From a checkpoint of a small contrastive audio-text model: trained on read English sentences (LibriTTS-R).
Rows from block 4 of the audio encoder of a small contrastive audio-text model, named by matrix and row number. Rows with one number belong to one channel. Each number is 500 + 50 x the weight over its row's rms, rounded and kept within 0 to 999. All counts start at 0. Numbers have three digits each.
Before each channel's rows are labels from the 100 clips, of 14976, where the channel reaches its highest value: "strongest on" is what is common among them. Only what is clearly more common there than usual is listed. The data: read English sentences (LibriTTS-R).
# convs1: first pointwise conv (encoder.blocks.4.convs.1.weight, 288x288x1), inputs 0-143
# convs3: second pointwise conv (encoder.blocks.4.convs.3.weight, 288x288x1, transposed), outputs 0-143

strongest on: the word "was"
convs1.21:428397524413545476544517505534457506461450466421556517620567530438545417484429542505503561508460554534574476598458454511454445413498510456427489521550458519458490485451574476520470499496491439465521551478441483480462420589509472560489428596614520473484429594503538505509567458537527542484599466524501487568536501472400504510518524494516578562469470463547487482448547470526639404541513466554558458527548502588465436421500514515516529
convs3.21:481488450441469510451537564439494587487534455448619449553520443494493477474465461517533473449526505498462489522568460403411469414495551550545495558462464553528483529587480530602425455519438544510564643488543522374448506505538554488553528472538473486454603565523467546497503532487462467529526528596535502552455501506456497489476467554407521553453492545466533479532467470500454482558503484549471467449556455473419584563575515556491419

strongest on: the word "yes"
convs1.235:508573622533543488453518418459385475424468589545548498496513572446481473452555465508465452414422420373582436551501477457466513507447529459489570452547503550474485532477406550482481424515548423514465513561507449453428511531495467503442514522561614568537478538476643426498382498485511490503471426477516564526481496522462580538494490456466509545529528558499583475473573529469516432467457565608555494514388483540525478450587428433533479
convs3.235:467466516486513487591491504531390524531496510522450440459466457572609490443539599535490509406500598539444471528454494509447517542481353529405515456433555391566572490500497598501477522505493559549508523471568468483493501540450598467539503437542574517507411487568586511420536511478598515541566498505505545559495449473481445374462482495529544437489528462544512418513544509524451532465534482516559547487538501442533495451537479530552457

strongest on: the word "i"
convs1.147:542489502493553466467459538399443455539466465502450439447492448493447516562555374364463476582485498444563484537456483454464505479494545510442466458550531514424478457531379551529475450441653384551592552410541513422519468511465516491524334496567490483538528430514512489477483460434525531503533482563446491527487589499490562456549448582499491464539452507475511555510534471509532426496520605537467526521653527413496477479446429615527483
convs3.147:554468479519460471559496444536458506431462526551531451463487532554576529615451536523507494458545461525556532476528553362496503536490447519501425500484520523542476509466451534443528509413525494479523469461496516565519503523473515521482571427521466492417485561446472502505500565430543426531444531552461526495561444511501533470574488623512534510417466482414407486508416533507472385560527415422457573566578621501580498479412529423582507

strongest on: voice: male
convs1.241:523404573458479518437506522451558486528458528488481476516551468533423482464465466488499470512554499460441516497517583461456498491526498381588503527499561620507482523480541500511494469425508554489456511485543439433505505403514504450528570543543564414508542536461587514559523566384431538471506433410486462472528360499551403565463540482573464528503498557567562520480495528408398475589549516489460496528543526551513494476441561452538541
convs3.241:472472456532480560397481433484497455621407580394432496493561569453418426560475476381473538446529501481492425439493428454488552529529492419403474540501595488559461537378490464466501478494491379534475490445527496390521488486498549463508547380441486476556470484488478539577470392448509403565481434534440501477580526553468513454442506409524582486488401586467492508528510407559458524492474476431487567441484455447460535498460475561453495

strongest on: voice: female
convs1.243:460551461500449493451546507547404515517476489423439473578476451527468585400536492445559496537552534518489499549455528503551524596461461581506371527501515397460477508642542507438405545551477545556508523437504559571494457584595488499448506458510412511550490465423457575453450482407477460424479455504480459503494517528426336416574565496583579563526517542574469545548465529501490482517485446538585572519515466534508527416543427410511410
convs3.243:513409459525453507596457571515505506430474515475537547493479559565564446565648557459478367465660534464486458464503494495584484482428454462527541531514427447545528511422464550534473473542517541539511586529550478484439450509455512487540544440587477516488482469553556563439415530519385478585468489468442374580481602434473437520565444467490489363421544518439476526513532420454543542533436462499554499486471466451501458475501533513525500

strongest on: the word "the"
convs1.117:549385500567421548514579508506554542402520526547452429432546488515433448581437510472443605535536496576482460437562432449433471448443492490490516462438557442460601462537572438532521503541518556527548380478483373504525418584556480400475526488534527454528520478542539547555497395411484573579490477503533501542501507432484394474464526571522525425621533483486478444495546503474474494396555460566415424518484540425521491550470438556494520
convs3.117:467409519507472548458490480444430492516470467532539606539544499383560529508515498492540573474532574455476528537561475432547570473499449541521519478477539553528510496645444464512552492505424549490439543568454428505474602509511475508484438477485498483485625533410493426478454508532558442514430490523513471528467452457452462401500574511493517545506534494549494494463496486499527486566511506612493498471581509426531537449550483541495441

strongest on: the word "yes"
convs1.176:537413445486521519496448462564548497470539461432465456570575531476542353513502561536436428477564500522514585521508483456542452596363519481541368440385462386498496518537417498512431412431475496525533482434504530498466488465453465543423393428454465554537452536466540501511504566500498555470547525505506551417542510482473375428545384532567444556490544546629470531428487458419502492511444505591514538550522532437456500564571551488430504
convs3.176:460410388558449519501489537528441490389456522583551489472439518449533521537566428536491530496430462531530618502434551513623504457607433519500534470565545453612450570447523505521555494471557524422507489553436432494475504453520502459463477525514578456458496448490504581522435434486509466504490567605497461513485577442516422563482477474487502471617477458454557607573484585489468521540493402513494429544452548555490603574517608515433525

strongest on: voice: female
convs1.10:418504615546512465561479533566473502537507492519500503511491516480515511605360485492439409480481503436458532588407562534511528529558572509587543551488437533477534495442508484537469553503517518505445518593547528463447525579591514442553516500343508374475487492499492494430464491538580496578574474521482537556451494472537516457485462522542579496539527505548487556500512470467561407485467556488457643505530572463614523525513476454459424
convs3.10:615485497545551480538531548472439563491589524536542534510565492540537491468492522394526511540613439495438472518573508492492556400503578478496387488519501558547534541519425434515511493520358506542517480389496487592509478474567544404471490599489554437499508442457545567565437457426435477534444558436471513456594412424469589384471540503443577489534504553444493535559556564467534552441462535499441562518477460492557479524508508599553469

strongest on: the word "was"; the word "it"
convs1.58:496506477475555483450501449530485541490482470509482511512552432436533467571468498503517481546431529562561537410550478432536521490454498438519540469511441503494407465516548476548444519617524477483504462417537496474507509551582525437498473409511419533451454492451509533597587423528508458522596548497566498470450585531482558515515483465587442503418480407493566440544503611459383445513519455474477489380482504479494465469537562488488555
convs3.58:519456536533460449513480463482406567483542487554505406499609528593473422481465551450504490447546456523472537478580549500514533507549452546522573493460466445496426511508439448547493528509558430474599575498497477552465551503471452451510594509506433537536523537472475499477444425485356494375463593512497525505529569445480442463480465574527449509510438549422541498500464526490604516498459517442514462498558495464644410463476447529455495

strongest on: the word "said"; voice: female; the word "you"
convs1.262:556515548396456499474554462503454453452475494522448494466510555520569533474577456470477497496480531522568576534535437411428493489459469497431662486545479461526514466540570488473362474531526505566500514424486496479431512519509528499462601491440434484465551524532530474549489571589477493466367504478432607456610464419520469473452361421492474441473489501538430537403442622450466418524466525529462462517491507488534410481546512553613451
convs3.262:523436430566425514443515476522529562474405470480595605504466481500531423496402529487395471532465561488565479462483500612595500569510480483425487508521543424573554526529534502458442470485503547581488418575475483537480509509472484432496553530434491428477541476534410508524527542474490475553425564490510497550532442472514410602503482541482486500481447548442490583508550484512496410494533479544399496471429480557538479564538456419479491

strongest on: the word "he"; the word "said"
convs1.23:463549433490412519569537485552400458476545450502561578559549478579551417569589501564504464505524494425545561564501416473392537574401480520495425572394503450547495512488518565493549504613422561493422492527473546503576462438560565619468497571440451534522526544523527582576394508511576473510415455511543493545517462533547576485493451516527475477508471599543563551535548503489473480499479530511478512506440524494477557405430463495480478
convs3.23:546519444488530505593379563428520536567543474529429450478492548513446463532490508484522501502518471529514494443427535548420582449437547478360507532442564485533441558467506489478512493506525468540519613413464402468493527487520553507518406527498493522508456415474577500614407489401577539411549512580489476534470448376450558460496448555540551551495424429510546554416485565498531447534482565600466503466455511477498538446493466509455495

strongest on: voice: female
convs1.207:496484500402520425537494544454553423562564481437580529480520489523474504435558489486470489534484601469536440433501511517458596313514510490449582568464381551445542570555533390477603533519576481439589545488502520517521499584553467538558561475554615474474501510487560451521487515489473426495554524521478564467500509562532512452486445520554501499432540555604553465453499558502579464583550495608514489545582506455459530532553546505570398
convs3.207:523440449508488394455470500481456434517499445462498549420502452529489478384558528585512477500564464410379422488482502579488443512514515531417552378490428508497497457529398573421478624410459415534486455504518489471418470517596506472440514518482497527471473439449451486551483501486512527509504414527489483463436541478480542558426475553532447491510459458576389526498457481473548423452407557511536470615513512586392440477556553457509553

strongest on: the word "the"
convs1.55:555521459491491489529486516504535501539567606494566492561506489437467429479469563410520411514496407562419476525523537436494511539419500490539487454523471486489459456504599529526490397590469492548490492516553456497497538445487460493525479531490487584489537442583522502409476587516545470511496516505490412513544583568400596590451472412444481499426541559445432524473471421543529396489561604450520455493461438510464422539500476544494577
convs3.55:480491525549457482515515521542439453424471566560539409479581520561556457445496596407477470533522612536521553482506544478546417572496547470549467598503528640508440548437505400489542526487459539501572525471542498500551536598484462481520488441511558572480470566464509504460543599567529461541535424540537541427440456538547494500583535465521518420528589466447472486588501473477497490550571542451507456583538467514525501510547481437548476

strongest on: the word "i"
convs1.252:517529554459463539443539619425528483439460483522451484461444542571473515526475474500490496525507533492532474462471492407489490409526526527496496511543512459507418522444597530556451435464474556464573548530528425507507561549574571502524562402536438574480450521535547506476533535442506520437461503486478505483566443470446504504438499439540425477500462546434526492373406554435543480564480620437505507549462493444481593507489530504475558
convs3.252:484461514481520545497538507531610568566498493548498457545543499494431379518556513453551499583553446481520429468517503465547562501520507504503532505570449419543477454405515516526426461453589390485497428534495423439485582482435518416539555552537541484426555528629518556490417488451602392498556469536406579522445501491537497432592480492572412464508399435491514426495504357653483501547510504543505473495471408466448471617415561524582498

strongest on: the word "he"; the word "said"
convs1.151:471537500515498524567587575476453524509485513484510468641418509511546427555438386545420530526467551501464451530581467495479475418492569472451479531463553497567506472440513519500530522518528531498491413477514480536486452508557485591513436495585422497451520512530533537548474569512460518472455522570450412530534530494483454471466469427482442479445527482535564500555462486499481559463515446493389485504525536578576422536417519389571534
convs3.151:548488441523415502504494531474487491486471428593498551475464510503475535475421471433465556561438523431502547540468440564486481364489559494518470628504477473407500510553517459587520454465509615471535454382572577442554533525505579461440419460472465486465521486533521541474490478491624455473458568430465512555420398563456458574518479559499432449443533540474448503461534478541477500527560493544489560559489482549526520444557463431501563

strongest on: the word "was"
convs1.227:482527555437533461537406525444555524536540448475551468538524412500493463529468522478553443423489581504470453517477564521419548521523441488628466467541528513390455482472470517421491485589503431492568479511560503446487467465380493596497474482523334463472431486550544535456496375526515551522488424460492509519495549528555494526526466540529467531483444544560494514568534549535564530492449569492566505510581464556471480543496543563509451
convs3.227:447438473478494405581545465471560502513542568504519483503557399593448513412496613377503522501423541520412502470463494379530560505455471438545620480582515501543562562537461457512469503480561458477573518441496436509509480460410430504537499583531458577478589436493520539461496425429471531521434476440468494555543426546610530554523384461544482491472458433523547398508556460506417463448486475385497508473425488434484384511479474549440436

strongest on: the word "the"
convs1.246:466443442574371510448475465650499486531493565453549559421510437478503446402503468544566487586491490555549562493400411509533534447425510555488435504468493493501513507512363604509548495581550518517545512488484596554469539485582464502512551501395422516466396509449430501493547571520477449505506424502419540551510525545388482355510497637547508561519458485526425502502472474503515458588500506550598527509506458468489474499390529520397486
convs3.246:521502472483495530508490513590430498495584504536493520463474476510448484605583481495609445603508474554518497437445576442587539558482394493540531506563507483459564543455500432449487522493513517424603489512492497519483490546417536532511474519538530482490552456472498580505506557490514457578461535520462515578500663424495486437526569470544511490516458481538457529514485512378526561467564502573544456470553484540507518408432530506455483

strongest on: the word "the"
convs1.91:569456418522457557582483598523538490393529512529515479523432437427505412529437502524484563455514469537535459506537473533471524512559464568501632513511545495572603495392571526430516547435428544506494435550461463657540439495461512568506516455466514418509563543528477446472487441563462520516521554562436441503546605493562512504492593469489545399555505455537522462524538585526536576468474474573467498540526526519563529506510548462535479
convs3.91:520449571592473496714406509609508516476520516505477504456492496469492504513572548564476537477499385491452532479528455530543512557581521458601409499538556628590512397561414579494484512537517529477581495479495480563484587574478528512466515479538469423575583525495561398524468515524382527469467450511519502648563485468445466514483512510423487506467524428506472432482443567436538475451518454437462500474553471528467522531501542486547563

strongest on: the word "i"
convs1.38:517504569490540517503544503497394435511545470520447490532451480486492522613506479598514457449506441436401488535522570447621537588420496477505552433434479530548499469564535537447500503594409407488533499496550463526463491502603563476633572416524546469493505554509545527405459454448578526516459499531537533506543528477498508440543486535462500419565542548555558462497564519496509515481494480489527534519447486572482471487441558483511482
convs3.38:439436509472456548518511448468614489586496562572424481485510495525485450410607448514465531431461564515500448497458464541471497505537520557474450602534497436511537506442341461489497413587513613485563415502532538565510516508545437524533465489553545512465476477460473518469528553547545522604487483569618512519394462474440505519553436426439487455501481530528511548540530486504386532426464445533519613555505639548513508429576468534460449

strongest on: the word "she"
convs1.257:537579473589513528537498508493430493499565563515542510504462599497474328485456450522526634443516472467523517505475479541509488482425533583456422614458502416550450518488549533537471529391469498515527465513547470547521554570440464507478509465370449541501428576516524552604480596487493520576488560511526430465510466443463372558476558464455437460538482548506563569580529507569449517513434452453554508529553535596516567370464611524477496
convs3.257:526509509540489527616569560483577527504488499524497509459452538505523596571586424583496568420576505491481587520532438423507494484559376468449461444512579536573458423510540552500467517440524503549405478520495442494456613479484518467515527554485488512611456494500503455577519493560495410594544521518386533533498490571517525616500498475551496488449502551543521598411457516572494470471493558494582530567451573531490497513490439477543541

strongest on: the word "was"; the word "he"; the word "is"; the word "she"
convs1.128:533491498662453498476440432538529475545522509520510378427615477487536382565526502424594468509627518410432534543529451477472386540518514547538405494508516486630489496485426528542536460527522455575443534516467472492537546546456541493570425527442531508571481491466433434488516509520517506578499404488481402585492505574467596485460479476403565429508464479554466470555538435530526486610478497480462512491519586537524452417415532570452435
convs3.128:519596455556524522452505460507459519507512557529578542439531543562490503516470509616379539490563541564478511467484457481467575550514542501399403542507530456529511504515478467546423484443493580536553476459497549471559491491554408567423463542376543576497543443499463474513496526549592540557533519450568522475373443449541551561584440556465507560470484538575519560442449528575479562517509520555469554487533566527492501507544632482598511

strongest on: the word "he"
convs1.57:415487502516508498499490627529549551504498503511482489565427573496538546455507604511541575477459578477472484520463506488548462481543491518559455372454531502478472520503529499564474437503533413469531478499519505560503536500468541577385354464492561396524585500399507487561567467464502521560451568479558420530476496524604476478543476492462541463486484476426418560514467581504539493433488458453580411449529444481504441529544463454479470
convs3.57:527503481523493499599541520496509495541544626489465443534488514609480517469521489516566546513474481538611531573530585496630527523490567493499512530591576488546581593552527437517506474422531426524582469534468482462482507571496484395501498484489558464510461513407568471487526457546571428557362468516431509423460517573501526471457493487499569521463494463498412622539566538459429640550502458505609527380495507440490481545506478474440484

strongest on: the word "yes"
convs1.184:603529504506561469608581475451521486504540426458458517488458558511543524548446441461488574468444487527441479535407529543487486355515456442629547483464493577450512480497465553511581513545513552472609530464489455513472520474462539526521543501529532456499511465466562492526512462435542523456477493448506533571518433533559521444487511449410473432552485493513485550499458407439396489468588564465330558526618564496412491544472432515596527
convs3.184:535504585482474491589567491470486547473539543518547522523611521515538491535512490455612527471501602622430485568597528518522617488569459533336485389490560510568551457524497444499554465572455467532522442516495545468532416605413563513498523479557430431578523450513555480529589513520528446471545512412443529502480525522512494522470515461528573413532567423447442492461457436509481537497468485538413483448395530438450475543562508474576458

strongest on: the word "i"
convs1.183:477552495542522489428481550443571473528465514525538502425477497531473470475434522577537468450509552384589420580516484522477531591641602435580513488615454500482480504488645554462403462495490483521504570535453443480500494551428454471416632500590432461431596458508517577549538453540533495421464508475550465431535498482417438544485461359498491444545480522466498527502430491582436457424486581510514524475484481384517589471495517490531541
convs3.183:552487496485533537613493506521610482531520540446465515521563456515515527414474472517538564511526474624504540471488500474559475497553489423570504500499520491543536588482512482533504475510535478485535364462566399425500594466464492534547454495418520483486438495469455458526499474575463500561541497524532502479424579514496484511546413369515499418571435480550505452512530616537463519563500492472545548515468458555469399495566458510434423

strongest on: the word "my"
convs1.268:523507341493513537504550489483541476461537540577489564431473517458464467489506452469498564490473426548435451476486406423421443478458547456599437481489560461501523468492455572523538543445526408544587460527491560532491570388464594414560544543488364477504379474532545506552488546603528468487468466573532494531492507495384479497540495587471514542526444400530467523494453456452549538421521536407533561578467498405540437510527471490479513
convs3.268:451530593493521410522562539514480488503540588583458579456543586563580593502556602473452419588545489456570463536517537467493518534511482508468550498529527508451477521525469572533590478408585396542404465475502489485586418458616536414558511437513513484587508519558460594510519377501488566451488461500554531461485478505545531493457533517460520470485537517489520450607523599534503450476501519476433570525438477491514523590482541523506523

strongest on: the word "said"; the word "he"; the word "she"
convs1.282:498395445456515579553532440487421452455472553529445446512503490615487476592548496451548457503481496508435478485550338574589491473462537467491547431478537504391558542519504432470485433510452533576472457431485470470586633481511462505479477556525514420536549532447557548496498589522563540597520490510567616500501488446493427477539366628466470573418514508449563555478502442519486549410594481449571508519452560573435527499618460528497488
convs3.282:554509528434565435502506475518466542448499489441387534536514540399635509586512484478418463536534535481598520568517604495492502479475543540452527545431446533491470484403496418531547472507472459472417537474541484442445455448441537442507529566551425482546481468495516575500439536521507462583477561567548452548520538548515479559528445550477499553383526527503463502503546560454491467454498482449472486556526492612480405491454411483509478

strongest on: the word "she"; the word "was"
convs1.145:435534531516462516408512545529517531470572502517508483586406467495505506471583571469470386498460477531441461466388446549489522414438528522508470552505553480439465517534617351573552449429470478510449477487421535492535515487497500519549440578416520456516424510457540507430511496494540537518446511464465506574501500476484611534458504491471517627352476520461546503542473472471429495521557540415538518473481484573488556681573416555503477
convs3.145:502459488518568560550510529524542479450545438446521486536537475499549523449372536502432475511474465549451526440413518533598486471611533500522480485503448526433496457467613507449469503487459596483539467448442524411465419524469570460485499520542608495410485479484529406560549498519535579543522392515457472507513505559509461530519469383559582483482517520524431494502516471587472451512563517560565425497477555526484397414461529456441457

strongest on: the word "he"; the word "said"
convs1.189:515551424462494497511532516479501508547452479581477469398510514458447406487497456523488511509656594519621451558422464500551523526494515460580550445458473504529500539519517495495508472558418552566537569469509497495544549594503533526519621487557423509456450334424507495459450531491509536457434439474429539403579511550505480463439434533504450482444506515491467525506371504484551478562521495540438519485590388324425532474497497497525518
convs3.189:516424482470515558505580534541491593474484487549492418492558460544532492520520596645502468482501594538477563449543461462493503466537449502464488658528444515465565483501578512523445416553481512528484418471537511655522414553491506540473517457477483547448510458563481524543517589513558512492531474452436521492557429490490484569400408560493497502594477473575492583475519422514461525503482393548412450565556505459467467543548486547595522

strongest on: the word "he"; the word "was"
convs1.82:484581485517509514524464416576479550492563452534536545557492422449520600450512483543483545487491509392493504591564517431428556536543428564490558412568509491435456553481564516532512660555562466558621457501512513539481431455523515502443703570517514427515475480542497504427486530510414466500475513561494596556534453553566490505495544478484421517552513480502490479451470551529565476556456570540557487539451543451607514455474398533493433
convs3.82:467505567468560480564493614540557426424482496538545459510449557553542445605525525539423403526509504422488555482423452512476435576504433546597453430461522475451439545416477396544535470516477503480573519511449487411550500515548460471476569534457494537463472497459426453512577598559466494450527484518516520437469511547514510426441592537529441435463455490563394498401498548496518540424432477478437493488509474530544558587439452517489583

strongest on: the word "be"
convs1.99:450449521428486455596450469474504462485539472563577492479490572535566471476535429450511511343475558464496527590517549507495520415519457420496540462429413490518495526462572427507510474465520596459473553542474511468600420590399526599506501465552473518435449467463516519480518429487523509531512530399509522504432530517564497630524469450564525481485509457534552527466600553522477437537481527550449505511400548477451495518543488527467457
convs3.99:545431574471523523532480498486507500513460469518485527452515578577557496419596443505521418537555536548534534435494419652464512362554450507480524552518403489477481480448542483525457454452468464511496584533491441564497458513551487459448500437656514515565598599514493522527455411553434508574554502479443479459537474430476515421536593496534451475489489521501493519468576562521492572438524478471600422493469483442555605532457458449528549

strongest on: the word "not"
convs1.75:467528531515410502583438566513599444519528514477512467454614462441532551501494527414551458544477489506570486499506551467599530513455441583541460478436491543439437542544554516511428536371532477545505585525480479470517515515555439553470592485486561588525590426521500520578539418507527412509496483453534530411512525528491509481519438437453515508541558560549539477548475594525489525481536447517452454500503478468476453557577421491531490
convs3.75:516512543468528512474579512566585483510531548544502527456519476601516500505526463498483483481531415481525527474409454529409542544556494514504507532481598496477398521521540501555456469518509508463505496547525574520525554614428463530524465477477489546492490584415490498477580533562455557548487561589505502519465588488534505426516485643567539413514535537454517534513509645407546386539545475476546470597534445535533415534458413404579556

strongest on: the word "said"
convs1.197:480475497549512542547517515455510606491494544504565485430520584499572443441444498488527514459549534550435512520439512496607491433546532438474530481522484612595616513595408545483426492429584526481525514547492491450530393560418423506533444444534503559519518470561433478532607490469528549424569449492470589551494535501510525520473503447472450436556472552440498521582544516515573448514412502529500409438469425532520486359451570499530563
convs3.197:548537556519514402441498444580529471521476538431474487540590453516480587487539552532583538561438508553493557520554514499410456595450516564487527473499628522534440559463513460567524533522550502416498458448538512490500524449511535512446468478546451496443516554483452512505585544484643487504480497516610644524481404516502544464467469494513481544471481523509553578470410452530488537553394488434555529459498546445556563409480526470517547

strongest on: the word "yes"
convs1.14:559422673448497487538493474484523465468512496591524461477575538450487524559499514477474587550524566496514459543446418518411527465497467416523522476559524534544512504455492499496514587470445596468515492459467513412521439437434443442503532531490663527472502496433513517514437522449519491523464465503370444503528507517435498481478617608431369471508455516425572476549457468494472576518484507512407525531516532543419578471485420563515553
convs3.14:493505518437476523478419593553427471545591479545504476585445519511465469537510499475510515585557551502589448449539518493556541419483513519505609555419540520414528574477600574442453452463523549520489510503527532497491469432595516456449555540470553483480500520555515485480425619494516515488541495559489633508561506517429536484503428411505474511558539539520557468465578541442491478493564534508553512558458553444536548583501525452537513

strongest on: the word "i"
convs1.1:597478491464529462417485484596443530528514478487567518582474596495467578512492427528543504547481615518471614498440578476585607577489524403499555521551499484475494514507555524528438473541482486524465466492453450501494464491450470546527429582537436477561507557559450512506557626499543450421494479520550441498460572536458529482496598653516530494371533556490446467470512521522575457539520482518512454498437454472428462535508538519457518
convs3.1:501429464490518415532432485554488453442493542551417548537385534504421442517590509623426442456571455466523454486477528505557441502526539536508385431447474437487508508474372443587513446459445501580486456525504469465594625501469473494482483578505603512498502496548545445399478481535585430501518555509587495547536390483484504460476416507524540464575481491476510440561523409440502517565519485456438521524489465519500564431546463425512567

strongest on: voice: female
convs1.19:444449517623598513569510487399476467471458460445447539524479500537528582518503535454420514455471518498499518567574508474481532615602469503476490484600533532349590505507456547479495462541497465540486513561461447460521515527525464479610428478448472456487494448474476481527492499487471491535503491516489556565554491544539460420573485516527446413583506458519482445451505488521491501472417520506461505505420524603507501487489457455507368
convs3.19:412620484565507559562464431487616545504368504476442484562583467484581496539477456505517508528499432419494465422487498494549435464515529487544469553432505488544522485437523509437429525470454497511503522529487374576564554419515540463503540449420531574434543554532487585615453467410510491531504455664501448479561542457530417459554529472538483522454485506477519500579506533566477470532608515558546494503631476485528546531489584593457422

strongest on: the word "not"
convs1.0:477581484483544558522474490578561438501477506491459530567503431481473542476492450516489473489495558534545571483471594447516414581516510397467460548525523469420520441403514597594456436473481456532435462482473446441502547464450549455512424494557465488513490460483503554434491621456527478613484577504562439462490523577507601470554496482400514529385528522391568475487456509501585542495524564569512551481486501545449517438443462446421467
convs3.0:446569455480475413509475431555646573516584508580539443469385482499605448507545469526510512470544503438469549523472554535485508495462537548472471501525444409481548481602614496487471575468494497460549512548611567457552483452445431468514665571471504459570503551513453545525521460471518492492406514474464518445523466549493531504400538584403550492477519530502503419480505397490345513518522470449642418453477496467500475427330561486511477

strongest on: the word "i"
convs1.17:594457478521506460478538557562474459484516485557540547479528482605451459463456522595501450545553544514444530485446449512391502595436467459512430460521515446559455499466562578519537507525509502432551484527473500431545447431530515561514529477541504531495398633518570483478499619484479423528483458439514469437525456480523405572500528518549473566482550506447462496471511552472595571535524534463589515507326470692473459535434519498466494
convs3.17:496522475495475487513541523500524576557472454550497449377432467403490380506503537525490504456445521515525601506481489567499465522466518622451500429503523528556481446510423551456471498556546539579499498548490507484405515433442457525440541453498487605568527506482503461496445571566518491544565496494470507538539549482550480484480483450437489569562476469475525486493531492458400462469431402535577447468564402398443438469602514513511471

strongest on: the word "he"; the word "his"
convs1.224:511516447408456557556486438459502507448538499490432526424479475497514484540562503495489498608465493522571452573412421443501477467554520524528643442480446492452496503486541613441454508460481532507539580455551441566545558510538511384520517467506473543427487546587469591463442449531472551557451489519570462524558580457532478526482506462512490475611490475591528546579425497433574585371594481443584544534536491579581545508582505537481593
convs3.224:398534497564463511438489501486567479510490539447529547492497551475447444619508487575516472384517485512512469493429541595532532470549440563545523493554507413517404512477530582474465546563603457469570572536480474510403504562522576467441358433476543416500485550579507476499457597423414481508504464463513522473523521474455478494476497555495458491510469479498478471589503602519555532435504477478455490397451443501570434439501493521529510

strongest on: voice: female; the word "said"; the word "she"
convs1.222:421541518395487486462492497560522576471446508592458484480537421512476486445521581531462511528506453413499549496535513514500537535499478428548482429522498548531484439443527488461438491492550483439520449457588526587589406440476542431602396469482626425548505470442568432541478497503500480561479375538430379593500540533539538545489503415526527508496533444545503444523511523485502413405524480538483536493530454553517463424534672481503446
convs3.222:661446453547493441472500531580516549527517533441476385488484554446479577460503418432515367525397562509581465396478469438494535508496534455492404503553540471554438569511479562517516526507489520531505447462481490541449438431445510533563431474468477423533437507544479504485493532464489409517567503488515514465464523498388493511530536553551546534463460510512440543484536554482577444442456429514600534518514457506420482494456467634529490

strongest on: the word "i"
convs1.232:444439457542516476477533543550469479488562509453485528529419591545494495486583461460528466420483463500448521623425560613555501529610512391445457502512557615520533468531571485538528534540492459477485468513508497391476377661446471434517556556599455584495560437419405497479493523473515472493400417414479483576499482519600470488468481425552551468523526532424514518476494439519502422573469515542509445478476451524437564479374515464434530
convs3.232:580439514510547492508451555554420576550487494483555564404529500507409493560532468527382456506521519548600504513546508538514519492440463519489467614515526501476581535489418480532505472516547542523434467470516495546514549523467469486517472616533503498429498546577532498486423543528470524499569456575479485533499553566596521510477498512452551524509546487583513505492505554543504500552503463489494506445463428562527554503542545458443488

strongest on: the word "was"; the word "she"
convs1.37:445521520452501438420519483506416459436595509493558460408502500527539457495548445538525485495612587512574473449525581463494568519518451442580571478410514586457497484419471521540424506533509432489551510510506544492524353466549507417529474534490523438431516452534563577514559457512559504487500500483596555354545503467542509417568479426395550455633561435482492523451509516434556387533568622550515516445497431506546461540567623523524434
convs3.37:422485533519494488587408581505481478520509580520519512411505539519475400392544529508547471503453473485390449496476508511486497497529529499481422498527460502538516597469448467534519512479470455499643462516512519511537353518496535535550505507459505497461455603550520535497570447470478434457403467499517478538473559545504495573371628480505525442471484407501541528540424435487513514480478559471519593529507535479474549395469506458489475

strongest on: voice: male
convs1.233:540470511480471545519539411547509505493527511566435550407577508627540425549513514493517488484554530478448582444560602563512461484543540501531476587521505484563560474522545523448490522563542468509438473585504485482481573570503438521499481520445605475526488510383465531576551585537514610504543456490599422505494518474570619389520459477491464552493540480533441463493462498480520470536555447571561459521494427504459521499431587452556532
convs3.233:509485515572457541635526559538531451480541477553482467574519441566563570449488397560493479524495434488500459435497481501539504457479554471507616443467567531519533547486500535548487502436460520481475458404516513524510451439469431482360485503426473481466481423413557453547492432413455529511438496637372470529492456544423450431476435413520542390449508439539484483520525467483392479393478484579486400555517526510496462442497424556463512